config.yaml
norm: "layernorm"
conv_stem: false
layers: 12
optimizer: "muon"
muon_scale: "original"
momentum: 0.95
epochs: 4.0
adamw_weight_decay_other_params: 0.05
Rows from block 5, named by matrix and row number. Each number is 200 + 20 x the weight over the matrix's rms, rounded and kept within 0 to 999. All counts start at 0.
# fc2: token-mixing MLP down (model.blocks.5.mixer.f.fc2.weight, 64x64), inputs 0-63
fc2.0,201,253,185,203,176,203,185,224,235,204,188,204,189,171,226,213,216,173,160,222,178,205,189,221,242,186,199,182,215,211,176,171,232,205,191,208,202,208,196,201,201,208,196,175,189,233,166,206,227,241,207,174,196,225,188,211,196,232,200,176,182,158,239,186
fc2.1,196,208,201,199,146,252,186,200,218,196,228,150,215,219,225,201,200,201,190,201,198,219,186,200,192,207,223,197,199,198,212,181,231,204,212,216,190,200,210,201,193,218,213,219,162,226,164,186,190,180,218,191,195,218,194,195,169,244,202,216,187,219,193,204
fc2.2,198,220,196,209,193,261,226,217,229,193,224,223,227,239,177,233,228,226,205,227,211,232,190,190,222,164,232,254,180,231,221,187,212,186,195,205,199,222,217,193,200,192,155,184,215,206,183,215,242,201,178,192,172,248,225,194,209,178,191,207,237,217,197,226
fc2.3,203,230,193,198,222,190,208,207,190,175,194,230,165,217,196,201,196,210,204,193,195,192,192,191,226,203,206,204,191,187,216,198,166,191,214,189,186,180,208,228,221,211,155,156,223,219,225,196,207,190,205,180,200,174,201,193,178,193,192,237,185,182,223,203
fc2.4,186,206,171,203,183,201,180,194,232,176,197,174,172,192,206,214,204,194,200,199,241,184,172,176,226,182,185,188,219,211,200,168,210,207,200,186,184,203,190,221,185,149,204,221,193,188,198,215,214,203,202,190,202,219,188,194,222,206,209,179,169,185,225,198
fc2.5,204,179,195,206,205,190,201,210,187,217,208,177,195,189,197,200,204,183,192,178,185,218,210,179,224,199,238,208,192,199,206,203,178,249,198,224,212,193,208,214,183,184,204,192,175,197,186,175,213,191,206,184,230,243,175,213,207,233,208,229,214,219,201,216
fc2.6,200,192,196,181,204,204,169,222,218,188,173,221,190,190,207,175,224,197,191,198,182,213,215,227,222,201,171,185,222,194,217,183,223,218,185,207,202,188,201,201,227,171,198,174,213,185,200,190,180,180,170,207,221,199,224,211,171,217,207,221,179,206,200,187
fc2.7,208,202,215,194,186,191,204,208,222,239,190,164,194,182,189,197,179,165,191,182,213,216,190,215,209,190,193,181,175,191,213,240,266,207,208,199,194,220,187,190,194,232,195,208,163,231,189,220,198,216,196,224,184,216,180,222,189,205,205,163,196,187,220,215
fc2.8,231,202,217,187,213,198,189,188,216,195,218,180,211,192,203,224,220,204,167,253,200,205,182,207,233,223,221,198,207,195,195,187,213,172,177,208,203,178,207,216,213,224,174,161,169,191,192,188,196,191,187,187,225,203,233,213,204,189,204,219,227,182,220,212
fc2.9,214,150,229,227,186,185,186,213,225,254,204,191,214,208,194,210,215,208,207,190,181,219,207,186,196,188,194,199,176,207,191,193,232,205,210,171,202,180,220,228,181,206,206,200,175,179,201,197,202,217,176,161,189,201,225,187,161,205,214,189,187,189,223,207
fc2.10,196,195,228,223,184,209,187,223,215,233,175,219,224,200,230,196,153,215,189,183,208,181,186,200,188,201,208,181,162,196,217,165,192,196,184,234,167,216,182,205,220,180,209,210,198,233,183,196,206,227,172,174,206,187,183,171,211,206,207,194,179,195,207,196
fc2.11,214,215,218,207,160,222,215,180,219,218,160,193,197,251,234,190,208,196,210,215,189,193,214,193,221,215,190,205,241,212,197,178,226,187,185,196,192,164,222,203,207,194,179,255,204,229,216,209,251,204,164,199,187,197,191,219,226,194,214,231,216,192,221,160
fc2.12,205,219,212,251,203,231,201,218,212,219,239,197,210,197,186,197,195,205,203,216,216,192,225,200,211,244,177,215,206,205,181,185,194,194,216,195,219,196,203,211,191,220,129,233,200,175,192,215,224,214,199,197,177,194,199,230,216,187,211,205,215,186,209,177
fc2.13,188,190,170,195,191,169,172,231,184,187,182,206,225,201,216,181,210,179,190,189,192,199,181,205,180,202,181,214,197,229,186,167,248,198,183,208,229,210,184,175,204,190,191,219,205,168,185,215,222,201,196,122,210,215,152,250,178,237,210,183,172,194,197,202
fc2.14,211,180,219,208,175,218,225,206,194,196,203,191,209,201,237,200,230,222,180,215,210,192,188,209,214,183,240,230,193,200,185,201,226,200,212,183,208,211,246,193,228,248,180,195,193,194,217,216,215,188,193,183,174,204,220,192,181,204,207,187,214,222,211,202
fc2.15,207,228,183,218,209,215,216,211,189,227,193,206,218,203,201,173,210,197,177,166,192,183,191,201,211,183,224,225,192,204,183,175,196,197,185,205,188,203,192,195,224,210,170,152,209,193,218,168,207,203,209,206,180,182,212,221,212,221,193,193,201,209,223,207
fc2.16,195,231,227,216,204,231,210,184,197,166,187,182,221,210,237,190,232,194,196,192,214,199,193,194,231,177,168,208,181,227,174,171,219,172,171,190,219,179,218,173,181,184,184,173,200,187,189,199,211,209,151,183,213,215,189,202,192,201,219,212,196,206,217,204
fc2.17,217,212,203,226,186,209,240,232,226,232,232,177,178,178,180,187,209,219,199,201,205,209,197,216,196,178,211,184,183,222,196,208,220,177,184,169,187,166,219,242,189,208,191,232,194,220,195,195,215,201,206,225,189,197,217,196,190,233,197,197,218,204,240,184
fc2.18,183,200,197,200,212,231,223,186,198,245,164,216,187,213,214,232,171,192,176,210,229,192,194,162,203,193,231,207,233,206,185,156,207,234,182,192,222,215,227,178,167,231,147,224,179,229,163,231,212,182,180,175,180,201,180,200,193,195,191,218,172,193,226,211
fc2.19,220,180,226,207,196,186,157,219,169,228,192,192,206,239,230,193,214,205,187,212,178,146,155,226,182,203,197,211,194,165,186,145,192,220,197,193,186,183,195,193,239,201,200,233,190,242,222,201,229,215,179,177,201,177,181,227,188,190,252,226,162,225,230,198
fc2.20,245,208,195,214,171,207,200,230,185,208,209,181,231,196,242,202,203,215,199,233,192,212,213,232,197,178,231,190,192,210,194,213,231,218,205,213,210,213,190,233,195,223,177,258,193,178,185,185,232,184,220,191,196,221,237,224,212,227,223,214,190,172,243,221
fc2.21,227,179,195,243,191,196,206,238,192,185,223,183,225,207,224,185,200,194,186,231,173,199,200,209,230,199,224,176,142,202,205,211,210,190,206,255,218,199,224,182,235,195,183,239,195,204,168,227,201,184,190,194,207,194,214,201,199,226,200,196,195,231,222,178
fc2.22,179,194,219,203,187,174,222,224,203,190,194,202,205,185,240,193,211,230,205,184,183,218,219,186,235,205,194,171,199,171,208,189,226,182,175,213,207,201,189,190,227,232,211,211,171,225,177,201,197,202,197,179,183,180,164,192,165,192,210,192,171,191,207,185
fc2.23,218,195,182,232,187,207,200,207,215,222,195,179,196,213,221,203,190,195,179,192,208,186,209,191,197,196,203,194,180,226,205,180,210,206,186,213,198,190,207,203,203,211,187,212,188,230,205,183,216,188,188,200,192,194,224,185,179,210,211,190,230,198,193,180
fc2.24,204,221,205,189,184,206,261,220,202,189,174,171,206,212,206,191,199,209,212,194,209,209,203,181,207,154,234,222,195,210,215,212,229,190,198,217,189,206,233,245,195,203,181,192,201,210,202,203,183,208,216,216,169,225,214,230,214,220,213,211,223,251,207,212
fc2.25,224,161,154,183,171,176,249,202,206,167,197,176,194,158,230,211,210,200,209,205,217,153,212,238,210,235,188,220,182,184,187,180,213,185,200,197,180,215,196,174,176,234,203,180,222,216,185,252,219,167,190,191,214,228,182,183,201,199,210,192,204,199,201,187
fc2.26,199,168,241,219,217,212,227,226,156,239,151,160,200,207,249,195,202,221,166,211,216,212,213,229,158,179,211,236,206,255,201,227,219,181,180,220,220,178,211,203,190,239,174,215,189,214,216,283,202,217,201,211,166,230,231,228,198,237,207,194,232,200,207,169
fc2.27,202,201,188,208,224,204,188,224,173,201,197,214,216,173,228,210,243,207,164,239,233,197,222,193,232,206,194,204,211,232,232,228,208,183,183,222,199,199,182,193,172,232,166,175,135,195,164,206,222,184,230,203,181,189,210,207,185,209,216,223,189,217,218,163
fc2.28,199,174,214,212,182,216,186,219,203,204,197,200,180,199,229,193,203,215,218,227,204,203,240,160,212,190,226,189,162,208,187,220,225,199,218,221,205,219,219,258,231,222,184,214,189,197,176,205,215,203,224,214,173,184,222,192,190,224,205,173,202,178,256,205
fc2.29,200,166,216,250,176,199,237,212,203,163,189,152,181,197,198,166,207,185,240,224,194,147,212,205,228,149,207,201,197,204,204,215,213,189,237,206,205,171,229,174,182,215,237,203,190,155,206,252,211,177,194,243,199,211,230,207,209,252,198,229,233,204,188,205
fc2.30,220,240,193,220,169,194,232,214,183,188,209,212,220,202,195,211,210,205,211,209,252,221,189,194,241,209,174,153,214,213,185,199,189,208,231,176,191,194,213,189,171,191,168,216,167,178,215,186,208,211,207,204,218,207,226,164,185,233,181,215,217,184,223,161
fc2.31,160,246,213,235,222,196,227,192,194,209,197,190,206,163,182,196,197,202,203,191,217,215,206,167,192,187,194,199,188,188,244,191,205,189,206,193,162,191,187,194,181,234,189,200,167,209,193,221,218,214,234,193,133,222,206,211,214,199,203,193,209,219,273,203
fc2.32,223,202,196,232,195,206,215,165,215,216,237,184,211,183,192,202,170,203,200,204,224,189,214,200,222,144,233,202,203,200,165,219,227,220,189,208,206,197,173,199,180,210,169,215,173,166,202,242,222,213,186,163,192,208,197,186,197,189,221,201,192,210,231,159
fc2.33,188,197,181,200,196,209,205,200,207,202,221,189,195,182,203,240,174,186,188,222,219,174,236,254,236,189,201,186,222,185,174,175,210,175,197,223,201,172,228,196,193,210,235,192,207,182,182,256,187,168,200,199,184,187,192,220,213,190,180,211,207,181,220,219
fc2.34,188,224,207,219,210,175,213,195,201,191,189,183,214,210,196,173,168,172,213,228,194,235,212,223,206,193,187,181,197,181,221,188,220,142,237,186,194,165,236,189,149,241,203,245,172,181,192,235,232,202,244,187,210,195,212,175,196,191,184,230,199,213,233,188
fc2.35,189,196,170,235,184,217,196,226,216,199,182,186,186,206,189,156,216,202,210,222,189,173,186,161,246,191,207,226,178,215,202,207,205,181,215,202,184,205,213,222,268,226,167,200,198,176,223,234,223,219,211,210,158,214,209,201,185,228,217,214,212,221,175,223
fc2.36,188,217,190,199,164,253,194,198,200,230,173,175,162,188,214,218,226,202,216,202,216,211,192,189,235,197,204,217,181,231,191,205,185,186,191,256,185,210,171,235,186,193,211,163,193,182,171,208,218,244,242,217,181,195,213,231,168,220,234,208,183,221,231,185
fc2.37,183,206,234,184,203,184,232,262,168,221,201,205,194,218,243,207,251,185,208,240,221,187,218,200,256,196,215,221,185,195,223,207,230,197,205,205,196,202,197,202,191,232,196,177,178,194,167,173,205,219,231,185,192,201,208,206,224,243,203,174,194,215,210,173
fc2.38,182,166,190,175,222,245,204,213,196,211,175,201,162,196,169,187,200,220,219,183,173,193,200,203,228,211,190,150,203,205,171,180,190,176,237,204,195,220,195,203,184,218,187,158,199,211,186,210,199,203,209,179,197,192,182,188,173,215,162,189,196,205,211,227
fc2.39,216,240,226,223,183,193,149,210,191,169,199,201,152,184,193,215,209,212,214,214,206,191,195,192,209,180,184,182,197,216,175,140,217,196,193,224,207,207,182,213,196,202,195,213,200,184,191,205,174,226,207,209,191,171,199,212,163,219,200,180,201,191,184,201
fc2.40,217,190,192,192,193,208,209,206,211,203,191,192,179,200,208,174,213,208,216,215,185,192,217,204,186,217,228,206,225,196,218,199,194,191,221,217,216,208,206,210,204,198,174,205,195,228,207,237,219,197,184,176,180,176,214,185,192,247,216,208,222,199,194,191
fc2.41,195,189,206,211,187,224,201,182,197,228,189,180,155,212,204,180,212,227,205,214,200,169,194,207,226,173,190,212,225,230,199,198,214,191,181,192,196,196,230,221,218,215,164,231,198,209,164,224,186,228,218,223,184,208,211,228,190,214,214,227,191,197,221,188
fc2.42,204,227,191,208,158,167,187,214,201,209,198,223,182,182,224,187,166,191,182,225,189,174,200,190,216,171,181,210,165,176,229,172,207,173,198,165,198,212,216,190,199,228,202,209,200,203,214,187,264,182,215,180,202,198,220,147,159,211,208,182,171,194,230,189
fc2.43,246,199,195,212,219,201,206,192,204,212,228,168,228,197,173,221,179,196,206,215,175,209,152,203,243,213,202,198,182,200,195,187,186,207,160,206,210,189,183,206,193,235,220,204,216,202,175,200,208,198,171,165,207,158,199,200,200,211,215,209,196,181,228,193
fc2.44,212,194,185,211,205,243,194,203,197,195,183,172,172,214,223,205,203,204,210,234,215,173,187,215,233,174,204,174,217,220,173,227,211,201,199,192,230,201,202,242,177,204,174,212,223,161,189,184,217,208,194,197,154,203,244,197,201,220,233,245,192,190,237,213
fc2.45,176,155,180,199,192,195,158,213,177,210,168,204,200,214,235,206,198,199,203,219,198,162,188,180,213,167,218,194,202,231,219,196,225,212,240,233,200,204,182,215,229,192,173,210,173,199,196,244,198,191,225,221,165,208,220,201,220,227,229,183,236,212,251,205
fc2.46,158,180,222,200,205,211,207,182,239,220,191,190,191,235,211,171,210,185,200,198,222,180,169,217,220,157,199,237,172,223,191,179,193,154,239,221,201,215,178,199,194,229,232,183,165,220,220,213,212,219,201,181,196,212,192,228,196,205,185,187,245,208,234,208
fc2.47,186,211,201,197,181,194,203,199,218,203,224,221,203,223,192,214,184,233,170,230,170,206,228,197,215,189,205,197,184,214,214,161,234,197,206,180,194,176,199,203,203,219,203,208,203,179,202,231,230,231,207,206,180,208,205,198,188,216,186,219,218,181,186,195
fc2.48,213,179,213,211,239,191,192,194,183,178,196,197,175,188,197,204,204,195,179,225,200,193,206,138,172,214,176,199,175,227,207,182,208,198,193,226,205,194,197,204,180,196,206,217,209,186,230,207,160,208,242,207,210,224,171,216,197,246,225,195,169,183,188,171
fc2.49,202,204,193,222,182,203,186,224,204,208,185,162,236,192,212,212,203,174,185,209,188,204,187,233,204,174,177,167,194,218,222,196,218,211,200,210,201,218,210,199,206,214,175,193,159,213,180,204,219,223,188,160,141,231,235,198,203,209,199,185,186,194,215,234
fc2.50,190,200,236,225,199,181,169,192,199,177,188,207,209,217,189,191,192,203,188,195,217,216,185,207,212,196,208,207,177,206,193,189,207,240,190,199,213,195,177,182,211,213,194,183,179,208,200,190,225,208,159,201,208,192,224,214,214,207,214,220,197,190,199,213
fc2.51,187,201,175,187,203,210,174,179,181,215,197,199,206,233,199,195,189,194,199,221,180,212,197,179,266,216,211,213,166,179,221,182,224,179,208,183,169,190,165,184,193,208,186,213,177,234,164,230,245,195,222,175,186,198,193,174,194,203,206,169,209,188,205,214
fc2.52,197,229,202,196,182,204,192,227,200,208,183,171,198,164,217,207,234,184,208,213,181,200,173,181,192,208,254,226,194,238,204,219,213,179,198,201,195,203,218,214,196,189,175,188,208,207,173,190,192,209,240,166,195,216,228,208,183,239,202,190,224,193,170,179
fc2.53,221,182,215,237,189,234,192,223,233,218,198,226,159,214,196,146,211,188,195,220,192,166,202,215,225,204,180,182,215,150,215,193,218,195,201,216,196,194,195,211,212,198,222,176,199,165,199,191,166,183,221,204,192,225,172,185,166,197,213,190,189,179,206,191
fc2.54,213,221,209,191,173,201,220,203,224,195,222,195,207,214,177,191,208,201,193,178,191,224,167,185,201,207,229,198,213,157,194,178,209,217,200,195,177,207,163,201,190,171,195,178,197,197,196,160,185,185,214,197,231,181,194,221,214,204,187,190,213,180,183,227
fc2.55,207,224,190,211,197,187,185,160,188,235,195,200,187,204,197,171,186,244,202,171,202,212,162,209,232,153,211,191,174,189,210,210,236,218,194,217,190,190,245,199,187,224,184,207,176,226,199,226,215,218,206,216,179,172,212,227,187,179,221,185,211,188,230,186
fc2.56,205,196,176,213,165,182,210,223,203,223,237,179,194,218,200,180,197,222,194,212,185,193,192,182,245,204,182,210,194,224,198,197,213,192,199,219,206,192,192,222,202,222,176,210,203,184,183,197,216,207,205,170,193,192,169,207,180,218,205,195,205,245,212,199
fc2.57,187,208,195,195,207,214,224,231,204,206,204,203,214,195,191,199,176,202,195,268,227,228,188,190,189,172,198,218,191,219,212,181,241,186,213,199,208,189,205,206,213,213,158,177,180,160,171,207,199,222,195,146,200,239,234,178,170,160,179,232,193,167,211,167
fc2.58,225,189,166,186,231,198,206,197,212,220,175,181,199,223,234,219,210,176,205,195,171,213,240,220,219,187,190,212,227,169,205,187,224,190,199,209,216,244,185,163,184,171,181,191,197,182,192,212,227,198,203,196,175,181,191,197,191,189,189,198,195,192,216,205
fc2.59,190,195,188,200,212,216,206,213,203,178,213,203,199,192,232,214,179,195,184,209,236,194,226,198,186,195,189,181,185,184,182,212,183,174,175,192,192,229,203,203,210,185,228,186,203,176,213,193,187,210,190,161,178,208,192,211,184,201,214,193,223,188,200,187
fc2.60,196,189,220,181,180,203,209,198,207,197,206,211,189,184,220,207,203,184,197,193,211,178,192,189,225,206,191,189,186,202,179,190,211,194,211,196,192,199,206,201,174,182,196,202,186,219,232,199,197,184,230,141,202,218,231,195,184,214,197,218,189,160,176,209
fc2.61,187,193,196,196,206,219,192,166,175,197,217,199,156,173,210,198,201,197,190,173,203,166,179,194,229,216,205,193,203,198,205,189,210,185,188,182,198,178,188,204,200,204,189,227,179,204,202,180,210,199,202,195,188,204,212,181,221,202,210,203,198,210,184,210
fc2.62,220,237,205,227,166,195,165,207,211,208,175,196,195,159,198,204,177,175,177,199,203,188,210,226,220,209,190,207,229,209,180,218,221,195,192,202,214,212,197,237,216,204,202,186,180,230,174,238,237,203,180,215,185,244,215,213,226,178,217,181,181,204,249,193
fc2.63,195,166,195,208,192,176,220,212,192,190,215,210,193,203,222,195,200,242,210,208,206,199,214,204,201,213,214,225,198,243,196,197,169,217,197,230,218,206,202,265,185,202,223,209,212,185,192,178,177,215,193,178,199,188,212,219,204,241,204,191,204,226,181,223